python train.py --encoder_arch="efficientnet_v2" --crop_scale_min=1 --horizontal_flip=true --tokenizer="word" --encoder_widths=[32, 64, 128] --fusion="cross_attention" --decoder_norm="layernorm" --decoder_fused_qkv=false --init="orthogonal" --optimizer="adamw" --steps=4700 --batch_size=64 --epochs=3.3
Rows from block 4 of the text decoder, named by matrix and row number. Rows with one number belong to one neuron. Each number is 500 + 25 x the weight over its row's rms, rounded and kept within 0 to 999. All counts start at 0. Numbers have three digits each. After the name is the row's rms in percent of the matrix's.
# fc1: MLP up (decoder.blocks.4.mlp.fc1.weight, 1024x256), inputs 0-127
# fc2: MLP down (decoder.blocks.4.mlp.fc2.weight, 256x1024, transposed), outputs 0-127
fc1.879 113:517497533507518499516473494496530484463489517516508506498454511557489528525512469510543540515449491525518537511523499535478500514544438492515472483498479451522510497527519508502502457484502501505495484529478492521531508503468519483488466501488489531476529488489491504476555461518485502502477548538506521471472479506476520442486490534482434533479496502547515489505515508503494475495492
fc1.880 131:500482505480481457485514486529522499500523501460494498508445498543502503467509527464490503481504480543506553474517497497493537507533531497501536512500488488521535491533530466499530445501495499525494554519537516503472515463435530510497526494537495498494482516501499513534528479478491523498476502499505499505536462503479483476523500521510515535514495489481512478462476480444553470483464
fc1.881 099:501561536517517475486532508493490504522470533527524481444474522508519530532516535470482493510484480508475533494536515473495515489495532463477540504508459436445487481492485496495468488482475498525513521504483507500526504515485467493457510523510460509558479514486489484529519495471489484501512520427545494505520473463459481485467520502486475489510504500482485495506504508468496502494473
fc1.882 092:539509497530505459502478488503497499504508480486538523510481499505542508486499486477517503527461490548523491517562514472524537527509509533504501519485448490516519468495510522521511501497463494480581483505501477494468437527468483502447465513532438491475489471522510541492504469488488499492505524456535497488459464512520429504504497527484498508525550478538516484526528494496531503503478
fc1.883 103:551519512486507532540495465510480459463441484504479502499506450546479482505483452514505459531507475541474477511546501510498480497514493500518463505515484514518513466520533465488524504459492469497493502462479494482521461501497527506509437456520488523519499497503492501500535522486520504491540572467496482494509510466477461491458503500479528523469498477442519527522525501485503452478540
fc1.884 119:495503512502496521529565468525522461537493486532519506502463486488482445495526481528508490475517467536474506506494502516529545510485501503519489489468518530524475494460506493548516494493489458503475514490502518521535516502489517527569536549554481521515473478504505517503500482505512504531473531510481510495490502530445496466486524495471500502504495525467477479518498516503482515524513
fc1.885 089:461500536475494520503463489497515455460486519461532486493485508482490521502520468506552497517462481502487536533498473491519505534494536502467501485512481538495519497451511499497519501534543532511489511494487499562482458492562500520490466519467474484524535492500477498511513516536508491527556552471526508459510497475487433544474510476526423479490542539507546508528515524508539501470491
fc1.886 104:482474505513529502489501530476503474476509521555476477476468496498504472498516455519498513480501472486463534533510490480535480520530489529501492488470493482496482531486481559536493484495501497503471439469452494526521549484518500494499512506501509484509442517508491517567499524479511482471509529484486526487520482530513476502503502431508489475518480468414519520451460503534483500550498
fc1.887 113:528484514477509506487489530499533494498505508492496491488477481513506492501556480488477468541485496508495503511527534501530508488505490469451503514503490482499478527508502499496563500531519449524513492472485501489528513498475512482486490496531503486476501525523503492506526540456440485494502500538548515488534486528438493502534516526556484510516461549475547476500472545486500483492480
fc1.888 083:494531499479562504503510508468498468479491502483522500514511499516496487506459514524510464515501470527477489501510525488511521533478558460461488542474517531493491481487514531538477454489498505475508483481497545542482473477460546479531559500498507484519448565464516497498512498484528492516442515501483494494483527514465429483471523474536530536502493481489525552505456504540510478512515
fc1.889 112:457503523480461480486453434500490504474536485473528520531477486479533497513514518492516513538508460530495494482480478517536548535488505545467529526487536491483477480469540495515474481502461517523482503527516518490494483461479473486488492541489468521554481536518509514494506484473501506497534473492496496535460508480505458558521494519457515535517562458480474494481495455495520489501488
fc1.890 085:478504474500473535443444507535512489484525500538479448533462504493478499455471518485526514490494461521492488535516534545465477566512485545487506512511531474488532520537496478491502475463492525502503492517485508491575484473493462502510499511488511483554528495523511487489495492511489482517502485505462464496470534489518472506503531508535483517528491538486504501512471538492543506475514
fc1.891 100:485499483523539446510506534505428492493522496510520489499494510470516482570479537524473486437505492492480484538500485481573505475504477534493515448476506517497477554484489531540525467490478504501541490539524519498524530475497526505471502501523459521534495495516483499559530502490475501427517522467496529532491479489507450494551562451530490469479527507490510506522494509515516466512449
fc1.892 082:479488488514466485466479529481477537512492518507495484495478505500490474503575514493464482491490517474499518546476533524535501547489475534564487503514515496490470505518519554446481560464523479558494524536528508543482511495498452488505519507493470512448493520470510495546514512499503514475519460482489472481511480468507484506508530519537481460505531506532519495520512498522490451512500
fc1.893 111:511501516517502525497479485533484497477513530547505473516543497540520529483547545540525479484464540458497500526534483530519487491504487513487498493476515475459500500518524507497471531484467465534504528496469521523536506464514476508489521489473496490504523514521482496515503501493458499462488528485476523512517481516476498506449515535534474505513452497469492491523490493534514489534476
fc1.894 109:507527542491459476469513526512486530472522467511505486461511483526517488522499506513503504498498531509528494473462543487548499500494483499497503518470504456497511490489522508435549437464491524507514495517510484484496507458507500503509502508475481480471514560479450484504518505481495484509496508463506502528557497460488525565462556541511527500518485461499497502519531552506531498479471
fc1.895 174:507504519487512475479505489532521514511520498468480498481455484548495522463514529474479512484475491541510523475511496501501525518517543496495529494517489487495545499540536478493538456505482485508478541528571507482508525458421532486479510481530493504488492513526498506532533468449480532501497500501503507494522485498470473455527468511491511541521507479508493479481485508462548485484446
fc1.896 101:517506483519520503459537474534500489480472467514504540504484458522511473496563488486498483489540472531521460456514517507555555533441509509516466475528495506500512461524499443485510466507496473519496469507481486469521515483450463450493488481504455524512445502517516474540515545532528493484538483502494489480503490506530438538513497468496501522535523478461504491521502506491470498517473
fc1.897 109:471506478476481520497512540511514497487479471529496488486528518499488476485484519547480484508488489472495498461473493536504492469487486492438487481494501501489482512525504491469532477461507508460498501503490506522502512531514454499491515542543534549494443564478499502498502492484521495419471489482516490456521515499539488528480462519562513492483469467514525523538509533498468502521518
fc1.898 089:470553549514498524510470512495528540479508502553472503488504501481476475449493495524481480539467483510482469489527558502473525521517481503483518506529514474497520532487514499487527517532513488529451498477504474550448451500497479530504496529507468470512479499490489519429533512505504486502504479477483512476476512525499459480495476497507469524533485473463561534513468502503529501480472
fc1.899 086:495524497471511507507493523448492513462501546486484474512502531461489530482472502496469490522555453513524502497490510479461490510479515480453458534466541541468521470493509506511504517447490487533537522523533516512523533514507485531589459512538477527503508542496546510481470464481460498498471462514460462490463499492493459494503505505531524518496511508493505497505533478457519482510492
fc1.900 083:477523522516499534508560491499549426530533541553509422500504507517501443498505464480488518478470469477497483538497538471520518462549476466482499490519523515483504491523539503488527480552493506496532512491480505496481506459505507471500505523528504575468496505472520509501475543526502481496477472462528506496487504531488498514523454534523494511462536540469537487522493515503463499495523
fc1.901 126:535530517488479498519467508499479498494478472534531481499539473489547479520495507530520499511473502513477494494513478534525545546499494494460449521488490525515524538532515489496531478470518478513543510481548510506502489510498469517527461512503475508464462570476459530496489502484537484500483547459515480489538509498508456533503478487514504521501492487474582490527550520508486509480512
fc1.902 106:487523533510493484511504508494481506508482476543488512513498476543538508518483490500472555456442536485544472495529472465522530496483485514500502488502444504521560495469479480497499498488484488497497554540475535510459503477502473531494484468555499475569503485488494502569515490514475487490522528496507492501497444507479481524497527483520448495498495490485476510497489497451505457525484
fc1.903 102:479461537504528496515466497517480521474514495487498479480472460529530481513528454490492503526445512475526479499589489476475489509502560525446487479526471525523516515533511511468471482520489482475476515512501521459473541508507486493450487501498486512534541535471492531530527481506490527470553530478501509513487476471523482497464491492529539532452485498484548495491506529489524490478512
fc1.904 111:516461480464516466471506483491530512505493503491527531456517490540504533470540481491488521524502476516501541532455545521479510504559489463504477473530477502476502464533537476496509525505452472532474488504465477514521525514480471487501506522509479480527563487503494526486529508478492490507501529478517505517529495476500509509518524520530498545458538501557488468494477514470480492509492
fc1.905 096:492485477493432496504525486517494519478553467462497501544517487496492485544481474475536523468547525468466516494510503507539514505541532518486481513517539504486492512485497553506555498506518475492486504503523485517537509496511490489474514488512517503509498537450453539489521534531512488462502459478486500492530497493488538500534531488531477486515480509520485509527503496451502464526506
fc1.906 107:479504492474466525541523506580498536467510533508470468469476458490523485456529510504516486494506465483482489494509499514498504522479525530487445512513528510512489472502492473511498452529486433498491478487488506522510502487491481478541478483510489493486530464498518515532518487483533481475524517537456518522516487494473481512533513459527485550485466492483474553522531513511539481511518
fc1.907 110:525491503475461497513538449516519507460508470479474495514520461476499495455496475539516461464503485497491497479494502484507534503499513484479460502534490526498510523468495519484507432502522453501471480498533501468485482510439449477486491535486492505530522510487531542509494521488522499508573484472472506527504473503500525532501525479484526555513527502490522473534557486484528500527489
fc1.908 107:524526521462511478496536511469517490482463492553478513479477529521509479504526502500482517535488504547533495492532508526515531433505472501473544474483521525493516442557489497505521522500485496454507497533489503545513492455449488477522476488529497530545481498465507467547480465470439484475525513474468532510548509474462486499524515492503516515502500494531484522487491527472488464486480
fc1.909 092:493524509502534501480507538494506433490467511487499493490503492490444540466533488486486527503485494476479500498527509462487498485531497459517499468516496499553492527487531510536499496536484467492566496513471487462472502434456490548481452487514488503497495477462504509509529504484524503527438555475500538489466498558537456495516512478496502493544514499503528488448507463488505512515485
fc1.910 115:531479477468463508488524466481504495541512517513517472483465479454507518519537540493479477562535468514525526475504518497492505534521508514514447537482515526521518523542497483506497453497498464529522497504507532487519517516479496524520475509490481483474466544530547558518531495524503495514502492473492461498480492495497416500522500481489483521485502506505484505519510459517526498487507
fc1.911 092:544531509498485514463521487458486462513551460531474510494493517505536477496495481510449492507490511513501491494507487480520509498518504490471495490497532477488493509514477474480504463510487503541485493487476488545533532500475505534484508528511464520488458472521512508506465502495519489509536468481503478497523510538501494582506557525486500476490500491548512491480477502545517514493514
fc1.912 096:517466497475455513515510511472502487493549490475486498473486469523487468487495538498499471477477511551528507472542475574489525498507524522486543521539473485519513479506505498451531455475517499478508532523535503478478522503460534490478522511538499535466512506448514514484502463458490516511530500502511496499507505488486500472494504494502531548510484462514495506514470501467545489495513
fc1.913 096:495527577508538483500470496435478453484502581505512480509485546521518506518545529522493507442488521520477477502538469482518540502514542521509509520488503485530532452453493498499488453497481508514472521488511498489497520454463500491504477469495464503525513469513475490553549483491481495535565519482503522484531501488472486478505526501520489487485507472457516506479516540471515491484525
fc1.914 102:486470515470527525502491510484508508477507513504540468505508524537456488498518489500464471513451498535475509527539523456484450538511547528474547509490471455502505528491568502464494491529509512489516508484465520532472502478467522554514487487497455489470533471495509518516522490451509517461482535460487482479509488505494491520446477526499504494460503477475516451512508545492503524496537
fc1.915 110:452493498511515482482514469473542494527499430522516513493519439477483531516517485479480545495500517474549525534492506480489475517531510484502495470512501547539484501475479478510507462493499560500518509506541487445526505471500460484464475511580502528493491555479523500492515519482501492492490499461490462467504534555489531480505505510542513503471480496501534479504494505456517464538469
fc1.916 101:498484517530443464500494541476490487513481537513502513467474522515517501537524521482499448505504490500463468529518498484496492487448513477510506530465511444502517463501502481510473459514531511523477447489479483530518493510439517552516498464519510515500532511493513467480541471490474487512521511489503530492520516522458501497513522529498490527518486530558521461472472514505480438488500
fc1.917 096:495474475488475491498519486526497489476464508492505481505524479492492501467563460553469549482527518512488505480504490503535537490481505474557475483461509475483512473516483494466476466500513510506461506477481499497477494473512421449514474549510480532484498516501498490525477477471489485480508495461459515505517466523474507528532564548494516498492526477497482494512492478501491502496497
fc1.918 091:452523523483461535529466550523479531480509496511469504500508447497518510462520499532494486546534510482494544503476486498489506483503510516505517501529520524473507510467504465504508469511537541530532476481492519565535485506535471454516533512445478503506462493528490469503486545507514469494488509529532504496509488496516484528466487498479472497508472523453476499472484495506531489492476
fc1.919 096:479487533530533525524521480493480506497478481492539476516442493496463505499493485536468490500486495521512495507486546490499509499510496503476536500529465517565510479507533483501499530469552527477524497507478496488516549483519480496523493475514482489486480507481534465491483513496515488502523516491488533437483472508513450487476486501473522485513516531495516509527472531504533485498540
fc1.920 130:471493492441434502499508442531535497507496497542481506472495460509512494491500493525520477504516517511499512503528515548492504507527439531489522443527517456524499507520525483458537511483478459519527479525496489477485468499505469515479475537526471556488526509499541507494504479507528482468502472508491512525521485481506546515512491535477521517520494509510481469501504527492484477475457
fc1.921 106:508528545473469448501492495535479511519467482485502515501427499508511465473507514523483493495529541561498469478501539500506528505482460530526493528480488485493508439523500462504502457482487465539510443522482455477506514462460512452490517490515502510477512482482491496557518464502505511520481490475482526480521534506507516489485530501435506518524505473527473537501496509490521495519459
fc1.922 123:483465507506459480469505521490490520483496500555467524550511472534496522499528548499471493507518483512473449510562504458507530514511506509488523511491533514472516469480526503471505491492501501497484484518525474550479478451494500505537546507497489481520489496518500530521477526488492505509515523460456530464520448496507428516489500532462470520522475525458466502445477518464488507485506
fc1.923 102:521490528489482454542510489511510475457439490522489478532469442502512512493475508491500464489516478527480464514507566539498517550490485507496514540517523505533494453494524500510544459491483474497487491508488474507523506483485514498513501481531490500517510483533509452521524525517489494517485557488466510443526468537477450487476502497477465545482488490490467493524464458487543506528490
fc1.924 104:501530503455501470526508496548516486535475516537482507467484496482490489491502505490492537497481429498517528508521458520541504523525528506507532463495468513481484491441496463516497499525471485517541504467487514493529533506466503471482477488476528502494516496499467491453523484465491508551503511491538488489470456504488455567488505507498496537488498527494490474494516484537516478494462
fc1.925 076:509516521497514484519472493499505503493466528504496503477523455486483520502516471466516471514530459491489524521495509484465551411507535489522461509504480523488524511478510491482440486519470514532499539485526467528536517482486514525474457483489504510481505475488509518502481500505509512464524544494519515518534492484492465540541496454504453500452515501481529520501432532503523485505489
fc1.926 093:515516521498449485447518489443540502449480523465548542477496514460516476488502485511482477524504469547487521498478491498490520494491476505510514476511491474509476519513551548526505468520520512503512516496480499492521569505459475527495482559494494521477517491519484544469520488477489505490485530516483490481484518504515493471483539490496529518450484509504515512485512477482517449511517
fc1.927 088:491497571455531502505537483489474509517484452535467483534531439512472504448496498564437494550542512486499465500484546490485500478518532506497530458538522544544509474487517512449457485494524559475508507531501521536438524470496462493480494467502484447526492480474489513479529518468479499520549519495493491492455443499507519499466537508517453497482535473490474494508500517474511492501522
fc1.928 094:491508487483524498483518496472495481535480507566482452497497461536508539493463506518497480493496468494480534481488501519508501483517519517486475489508477489488509516455510489510526477507499490484510508510510537469492537513509484497473480479502511534495500529483496530489515501529527516456496482507556536499492537467493478526482468504512506498508507517544544503486506515491562470511502
fc1.929 095:492457512490526507514516481503519475478510530535504464474493470560521479474516469529510531505493521486507491488547510542458505500488526500521548500511487456526517538530520538506479480518498467522498553527491539507507536524497472483483481542528455478499480484492482577490469489513499511447489494465496481513486472514484464496509477501561454490508499522429513492470462481509481498515525
fc1.930 101:480517536518474496528497478522507502477503513487473501507541467486473496469501527514528428539495498546477508490524524485502553505455482505477512500513467491509518500516480468526504524518548509523487497492501494524476491473474494481493512478512491495497496478530490495504523470505480493511481549482485502470547537487486462540530509516535476506493533515462493478484482478486450499533483
fc2.879 107:515545507510554484494454483494505468515477475540511451543515500508482517481464509457488520509462530512518520504495519499467535527464521499463518541501479528501493531493555524518498477495514484455538517487506514490492504510442530456497467457484547508503531482478533511483476480513529513552487536516477512514497498508530532486510509530506469484503544531503512479494521517492483466508463
fc2.880 127:484500496494511490465519529517481487501498490431501502514467484531493498458499488500473524453528481521531519473490492506504516500517515477459534492513502482497511492517512491461519461497491500465516551489576507480489525506468515499475554551500494509499510505477481482522535477462513536506475531506513484503496454482466521475520463514505515534530511475543465487489486501475533492473477
fc2.881 103:506448477493458531519480480478503483487503481475490483488507519481465429504492457527486481492517478525551503527462463501470535500543543514513528533489476504504469519478501543528494501528489562508508485449495512465502516522503525514497510527493556515496507529548484524458469483469492477526458521535495450451521523531516464521476532495483488463473512509506496510479484438509504496531536
fc2.882 090:522523470446507474476551503479508505471500568491476458514527560508497487511488487489567471521507489509483550491526479505489466518472485531516477478486515478458539515431514483507458496475498537493507508478533510516502495472482476490467498539495505514491488514504478478466509497448512470468479519526494455508518549488499547487507495519483504514508517483523476477521495518558491536544478
fc2.883 100:538472466489467507494518532513469510500493503483537517563500506520465462499484500456516537481503497545493492519491448478481495494482497497557521487451500485503498493497528473452496489460533502507488455460485473499505572485462491499491504496496477509492517513501505488457532483489543499501543517518474488488521519508516516471503494508468514497502534514476475522481507533523484506510506
fc2.884 112:486525495520499512496473484572478513518476515515510537480469472455440500483477511489496513496509458547517477491438498508487483530499497506517542530510504515490472481486480497500524486513511483499510478473510469480530483528496540519550532530537549466471514454509509499509465498482521523507480492492486520484472524518484487526475534492505503521513530567507469474510508521518488424497503
fc2.885 086:518475472455505489515490459500537478501496505440479490475477495508535553485515503537493518494481512527471556490506490572509494483521527508478533523534490507503490472469503524485470462544505512505521527486529464508520514449474489546467509515474504479461517518481439487489468474519510519510453486535498537465556509466488517471518492496503488521536511470572514457493466525478538489504516
fc2.886 101:530498441478533502494491499503489476481503524498499513497486476547533484471521491550542487502493467446523539481546540522452468512512469508478532478476475493498467514502526501521528531508503474483468494468481466495531512493478496530494541558500522490446462510532464528558512468519481509499492461514455509499518451500506524545518449506506503531547473481492497486505479526527513494478472
fc2.887 119:544481492489510525500473537547536459542478548512521556457514504510503541512543508442471519511521505483481465518499522485496513492511472501497451503505486512481504501549498480521524511502529462498542520510491500496481473500501495441493510483486532474485503517482490494514478522491452532495521484541496518490532507531478492538522518484514456493475500545502536466487473537513498509477464
fc2.888 106:474524492480493524514474495503511530546536493530501530478488503484531453532509529467475481504488523529507490482508491523504482507537480529494525452507478493503487524532496499516527541500464474522510547522495507487520500486488482451462499532466530571502532456506485501504511478503512488484525497507464506520531466513503516522515493495473498514497474507498470486505513500503488474496469
fc2.889 102:483485518456503523494470453525563515500509526524567536536476509485520463505484531498518491507524495490470466459484511495486477451523511464478511519472506510486448441509520453491532514557482543515482525538521485490509493489468483495508484469469506462518486539456520523506474477493456513446507463518511522495473486478510522513507497509446501566469532530493485532468481468528487499478519
fc2.890 083:530523504515462509520516482485509480506484517521462488496483509475517487433440503494490490485477483482543485549471487523486549485533535508496454533521483476503498470530544519477470514509438503504475513519525544499537465510493433510505514488452542521469514514520488489531508518490505459520517480485518529482483492499534500521504486506553522487472490448548541516453499517487486464503521
fc2.891 101:550523469526535487456502500497454497504512499523516500488499482484510464498470555501508507492456478508498493530502508487459531523528484536507521540513499509538468449531535495477490491480481522500568523513489478463481491479466515514491466506518521525499514498537542481474481522501462505541499521544538481491495488482476480482514507497521497465514576474456492540506495489528511464524500
fc2.892 082:484502491537519516503528477481451510498503496516523486478498478531471491466503501482478498517478543441509481499525542481527506556496466501514489510547495550469513496519505484465502469474553484519530490495519499525464533513488494485447520542494486526490523476496521515518490496518480547543491437476465502488532464449459467464526496513504513483537544503547511462476494464495509486517526
fc2.893 105:550524523460523530454485458488479498501539471545505489501508504520511483534456466517523450521489475490502529562512499463451501499493477534498530510477522493502478490513494526492486531506498523502500504538507489494507522519509448510493527454507496488487452501557440506492489510478506444494507500489542508513500503496469547499494507539501485488517516429522468475501476523496525541528504
fc2.894 099:476518512507489501496477522496519552511520470504527443473520518516481502522530492527505510523504505510523517493431541502493475500515458521524536531496468516484499505484485474455534504520530531498504501487481491435483484477504537496514511503480504489528562494490463470486478509454491527562505489476452553482507465491477508480441520507489519487529500477516442511486486544519491489500484
fc2.895 193:514493508504503482477533501533497505491508490454493511508465507551503497484471493516487534472518490517505542453513488494484523521490529457454538497511491460503530508506491466492507464492463486478474578511544503499500556493455521523485536519502487517510481510493482476529497470459463548508479512510501500469523474468466491435539466516503517541533491436515490482479457488446538483478475
fc2.896 089:509503489504517481462490516531500498489436496496457517480485529503498500501525480488470509531546447454501551466476477493522533525471498512519472510456509467468487487502494491481502493554531558529466502521456507515520483501508511491460484519538464502508509536500476441521467498502527413470541498488501500508521490442510503530489521522472517539484537489503494551478502485498481471561494
fc2.897 109:507509522478499513516486505525491506481500532523516490487510501477492515477499523536473486476487455510511468496531512487483462539446514500491518515538516507491510540488490525502466483446513502499469477500487522506523497518512485508510507476511459492499496520501510518494522504505561517504479509477484499483489541462521473494503513472506503531486513468504473513525482513503497492522498
fc2.898 084:470542475482529485457483513452483490525529494515524502488506501474487517493488498469488516493453478458513509525530511483526504514532491470563481489457468480505532518513492523509478521521489461528498506479509507527509501521533468492510490508476491478503526464501489516509468568487521495486536498500501485506556525517521445529457499491556521549513506503518501504486477466497500556539469
fc2.899 082:501531486535465441524506446493482503550475468561515479492451510466506488519474521483491486544516547520494475456448520515571484500514469512456480460500496509497529461514498533508511545423494518505487503504483529498497501503497472539497489509469497520472527484485548518496453464500520535514500420527449510517490510491517492526495490484504520481520496499481551480491525494507524535499483
fc2.900 082:529556544505476513513530477531514509491496498528523488484480541496490507491496516474511513466499498515488482532512547482469482478525517494479477507496510457454520499524542521515531495508486475459504495469473484433466427467484514572538542487487496558464477462515533498547460553459479486492464518472483516527494505513508489522494475500485481493452534518500499541507534497477494518477504
fc2.901 122:539511497491481481535464520491485487465461493502548488480535478473524519496502470464549517480487497523516508466526485527483523558478483465499488516457485506538532526517483529492506502478517469484488506509533502510511475512469505499513500558500514497539485537490462508476533524461511535477472520489521526490521522487521497483502501496527483489529478446494528520493508508499480490545529
fc2.902 103:469488517498501547507485499481496481508493517531482520499504529483484533503498508453543488512521523515523495504461480507501423487514532545491519517493563508517501477549550465438538522477508541497509442454495517501515511520511513513519497484482530464499485530501496519468489500487488456520478479485532442492465494475511473547483507508502513502522509543519472474498496548523450515542483
fc2.903 107:552491502508509492513529495489492520499491497469534515474478518510519485486487499493541475549518524530497468474532510528478549520469538504502487476492502494537546499481504511505535491475508441509483480479451542501499524500493490521478522506486490480512512514471499535467518483528553533534488495498487454551498514485511472485478506497514508482510517537522511472503523475522537524499519
fc2.904 117:457511511507514546492489466481459528512508470493497512496505516484522459483464546527498484502500524477490469432502480491491516534505520547516543531544502543514514501492471511488441498463558470446480519483428472483518487512539511517529505477490483501542499509491499503500504485528508543455486502492497483536533494518533527524468479479512480492578454531515517494497492485535487517487507
fc2.905 090:515481488531481484481493536502457525497485467456517518507500524505477551519459469489541528464545547477494487517499487533540493501513505521527452483559522522542510504469482518532529504534489534481465475500463509491541491483505495513473466463494476493461439500499513533514507499507514535483502455463484492516545476501526508497554503527513490511494435487498443504525522472421476470478501
fc2.906 108:468501540534501571523518555517448511521459530482487443507480503512506482498493552495490512531469488487513480466506500494508481544519525509520485508523498498514556477495494471542475483486460491543488513473482488485501537493479470500541504487507467493498513518471522474540518474475511491518503492464472557490503457485489460511506512473522472508520480451493499528531505485544489486491536
fc2.907 113:512527555492492460464514449508476514502484500487478506522546471479490529466434503505502528513502527486503497482522501492483539495522538461462483479525471520509505517470518515509516484520553474476458526464468530490489551519492491502485472518494487505476478478487514503499521485517494540514517476507469539513496497437542475489538491505504495511539485505472517482495487508475544492497531
fc2.908 113:502496478537498550524513520501518530464516511467513531482512471518519497477494503488488501507525502489541499525466515494494485561487495503500473491485486509510442540499509493496498498475512500520521465472535513503518504527541524494506467465465488479517504506535514554436498509554557476522488505508495499508489510423527477480495504462479478497485494478507517475465501473461486527474519
fc2.909 091:472522532432499490479517541518463500495501525514487514522486540508517475514529479535514461482511462441514488455506510538508499490517519513490484485456471507437485547480509503468502526491483508480478549505491510499482519478472492549512473517489492489503499471465515476522512488501485489484445490471495484539535502505495472476486500534503489513520519498494532498491534495495484481480545
fc2.910 108:525524462489487534554494494502511446537460494493502513492515490524490529511485481519482510533484468502502538500475489498461495562483445505508501457517492527497547522498493481493500500533515479457522512496505526492490463499454489512493469515514518485477463502499532473503516479525557521539490475484481537493518494477473497514518493450478544491504511474502517498488458492530499528560492
fc2.911 087:535492506490546479512502466459459428516524463493512495536485476528539501544460464496480498522496467479560495539514580494485443520456488489483504504500497495467522486524468536494504511495517474494491538505450509532524475512479518468495528523510475543539474467497543504477461506495488526522479477474494509508517563529499541515494527529477489489500502558534502486495481518518476537513516
fc2.912 110:537494532480473524529491494508508508518563485457485516521492482488456504478504499501491479501478474495539470500514491520477492489473519508478535529516502480497529499498485489482426495444493495448488546497524510508491513546524500506492524513511535494453502508464467489475514489513496557494469525487513449495514498498469521481513492488543486507468512465507468504546493505509494505499490
fc2.913 105:493476453499487533494452499471583497527468501572483473505522475498524510475500461507526519531501482489483488517460498504470464514504504500493479541485514538461514488533515478470526512485508470516526436445507463475528498480511511500480491509461481521489500559547512510463502475459514493512468490530508454529452490481534499503551507518490541472505498491519441480565510519517471541516504
fc2.914 098:500467486496497461521505456525443476510509486503489488466504462514456495484493511448513556456505476532472501498550488498490513513495497495467532532483508513531492510522467494526470502463558464476506488513515524471496529505529494472481475526459503508532472522478505488466506513473514542545549479528505505548491519505527478488509497532493535444522524500551517488563441517525496509534518
fc2.915 103:495514524522486524464535471487453513506516509540483532520526510533483535483488534516448462497505509492497453510507554514462503484486490544481504493505507498511492524447493504508548510503471466490461514492497479517507476486529503516497455511506480483474493498449543494516519481516511484520492529493511449493503501497476489490503481494502475513485541489512472502517482502432470469519520
fc2.916 096:486520502428464515544524512491487517485520503518512523518507533525515505496493499454561529485492452523498511521482482463506487496489525458477520496485448477468517473507514497521516470534514471493472494517501494457503486517471534503443528507452468494526523533554525541451490543527470469522523492512473486470491529539518520532501508503503501521480491531471518464503495516467472489484495
fc2.917 087:480493536538532486476492493471511594485503478504501499499535486481472493501479477531523526503457504522514529495517498511472518482518491428530489496487549497532551473465499509481458513491546516479492466518517472461484442490496523479513498512532506529524493469523494473524496514482500494520465480527494501518518475494475540517501484523476522472452468461492531553476494469482492525513492
fc2.918 086:451546467502480541519494524512477471475557502506488540514463456516489511467516457508507500458518481540498568546473507531495456446549511500510537489504506480481544444499493500515509491503509543499515524503534551533528505537526483439528531493476499510499473484519499464535519541535501480516501494496529512536516495514512472475512522484487524483451512521451455490507513477518486459511495
fc2.919 105:519544533478485516484497503490492484526484520546505470508480500487516513532489488492490517480472485514497517446480512510510543472512502525560496515521488481533554545513507450480466517486467491498527499466518528498547485485461500515494445522527468500490495474502506489501500483508490470481506458522521512516553494517527575540508517542458480511500512479493497499481494521491464465481494
fc2.920 124:468479456471446500499469449495543522523481505532482518472485468488520522483515554528496469513494521518512515503527497535454486471535487512477536434516513485505516492530501487486554538525476476501479510504541472440482491516495505502478518536492509519493519494488513504468488463493527516467482466512474540507504496451526560560532463523465487518497476526522450498468532507507480522521454
fc2.921 096:505495461502492526488515510532527522549505489484533488521507501477527567476480495528455521496467485503459448466473527483557500533467487506486519546500491496462489526492470518551464494518511488525527461494462480472477498468448504465490498511499482508527509467566474485564479500519516516511478497494460509523492507514511508526484474489481484530480501462493449502481496497497523560504515
fc2.922 115:575502490495471477530475493504501529479500502495470519474503497532485475495496519487549508478519499467487462500499507490500493559537545506519497512500543480494463512519498469549509468498462521522495514537523454544510474499523480518523543483459506502501506518515500517519497486511466478524506500510534529512536481473526441466491525500464467472490491513449551523491483524481504495537525
fc2.923 105:530473478506478507477541510488493486493458488534510565482504471532514545494444498503511523487516507490485464526486493516482491512459543468514502568518500494479438501484523539497501488481507497505508483522494459514498500508527505486495500499488507504498535487508514489530514523509493350500519489469468511486497487508519490514508495512498501528465482508500491519499500493514500505511522
fc2.924 103:513470484464471510542498510483478527497515502496544537477478515485536487493500464524515515492466523511549524504469546502485509518494493477464518467520494496509478470479489476460450478526517519502539532446546517541537491470516508529530500472513510443505484490481533507469538503488500524490502485477517460488453538554495482482506450484505510447532497449473516515518491457506519499497527
fc2.925 071:538501487539517501502531511478490525489501522515539492497496489509500510491487475530478510519542520523435518541537471452492513495530492495504531468474547481487495546502493523533508544524513487486454515473489486493504524498502496487480498511530510517483548504476505477536517471500501460500445467487507499505503518509545512513540510478494431513482482498471536503503442504501503536478499
fc2.926 097:518474496485503505522429501497488504485498451496486518569493524479529476481497496524517502507544474495473486524478498526494538444527477508515550547522503536509485461485504494497491489470523503477482514506484499504484486525508500478482540505514573501491511505537524523467438503484501540543525547530450459495502570522526517528482465484481515479522468501511460502477430457513495502499528
fc2.927 088:536546488493520454524518513546476485461468529517510490543522461525485479472515500518488474495525482532498484512549511491500491521477481511510451468480500487484531476490515524475499511461458522543467464494464550488510524519463517509507505548529517491512498498467504498487469488490483458509548495505507475477550504502510544472494542508474461511474480525495505529449478508502466547478510
fc2.928 108:480505461485470504496504505498518506554487568533498515505481501548515518489521506523497454492479468516505539540476502467499506495478516536475546467532491488522516484485492513512535529486492501456464486488492534500486490501506497478498515472518512493502498491467510520488517527568461504515505516504543416492486507450499514515493467481494506511464520533532462520494498487523511494475487
fc2.929 100:490486488493515495512522506476493491463459533509498515481465509536528488503491437515535524510497518503541568502539484507465488511462491525516488491501502493527555512487497503550454478564535473477470511513536492510502546508533504515492520507490440502500500477472486543492493481498515515469511478497480469512522496486487478490459454539506481453486540488504569491478467475542494550515558
fc2.930 095:501485496468476462503490501475494526486478483513479477514509475552486505492548509530529481526498453525505514525528461475470467508464506529510516511470515527522507515469535499509508539542516476554486474500484513490504496514519472498485522572482504503530486479541449491508513490512506472496462495487483492490518513472520546507547517477496461496493453481497488519527494484473487487540547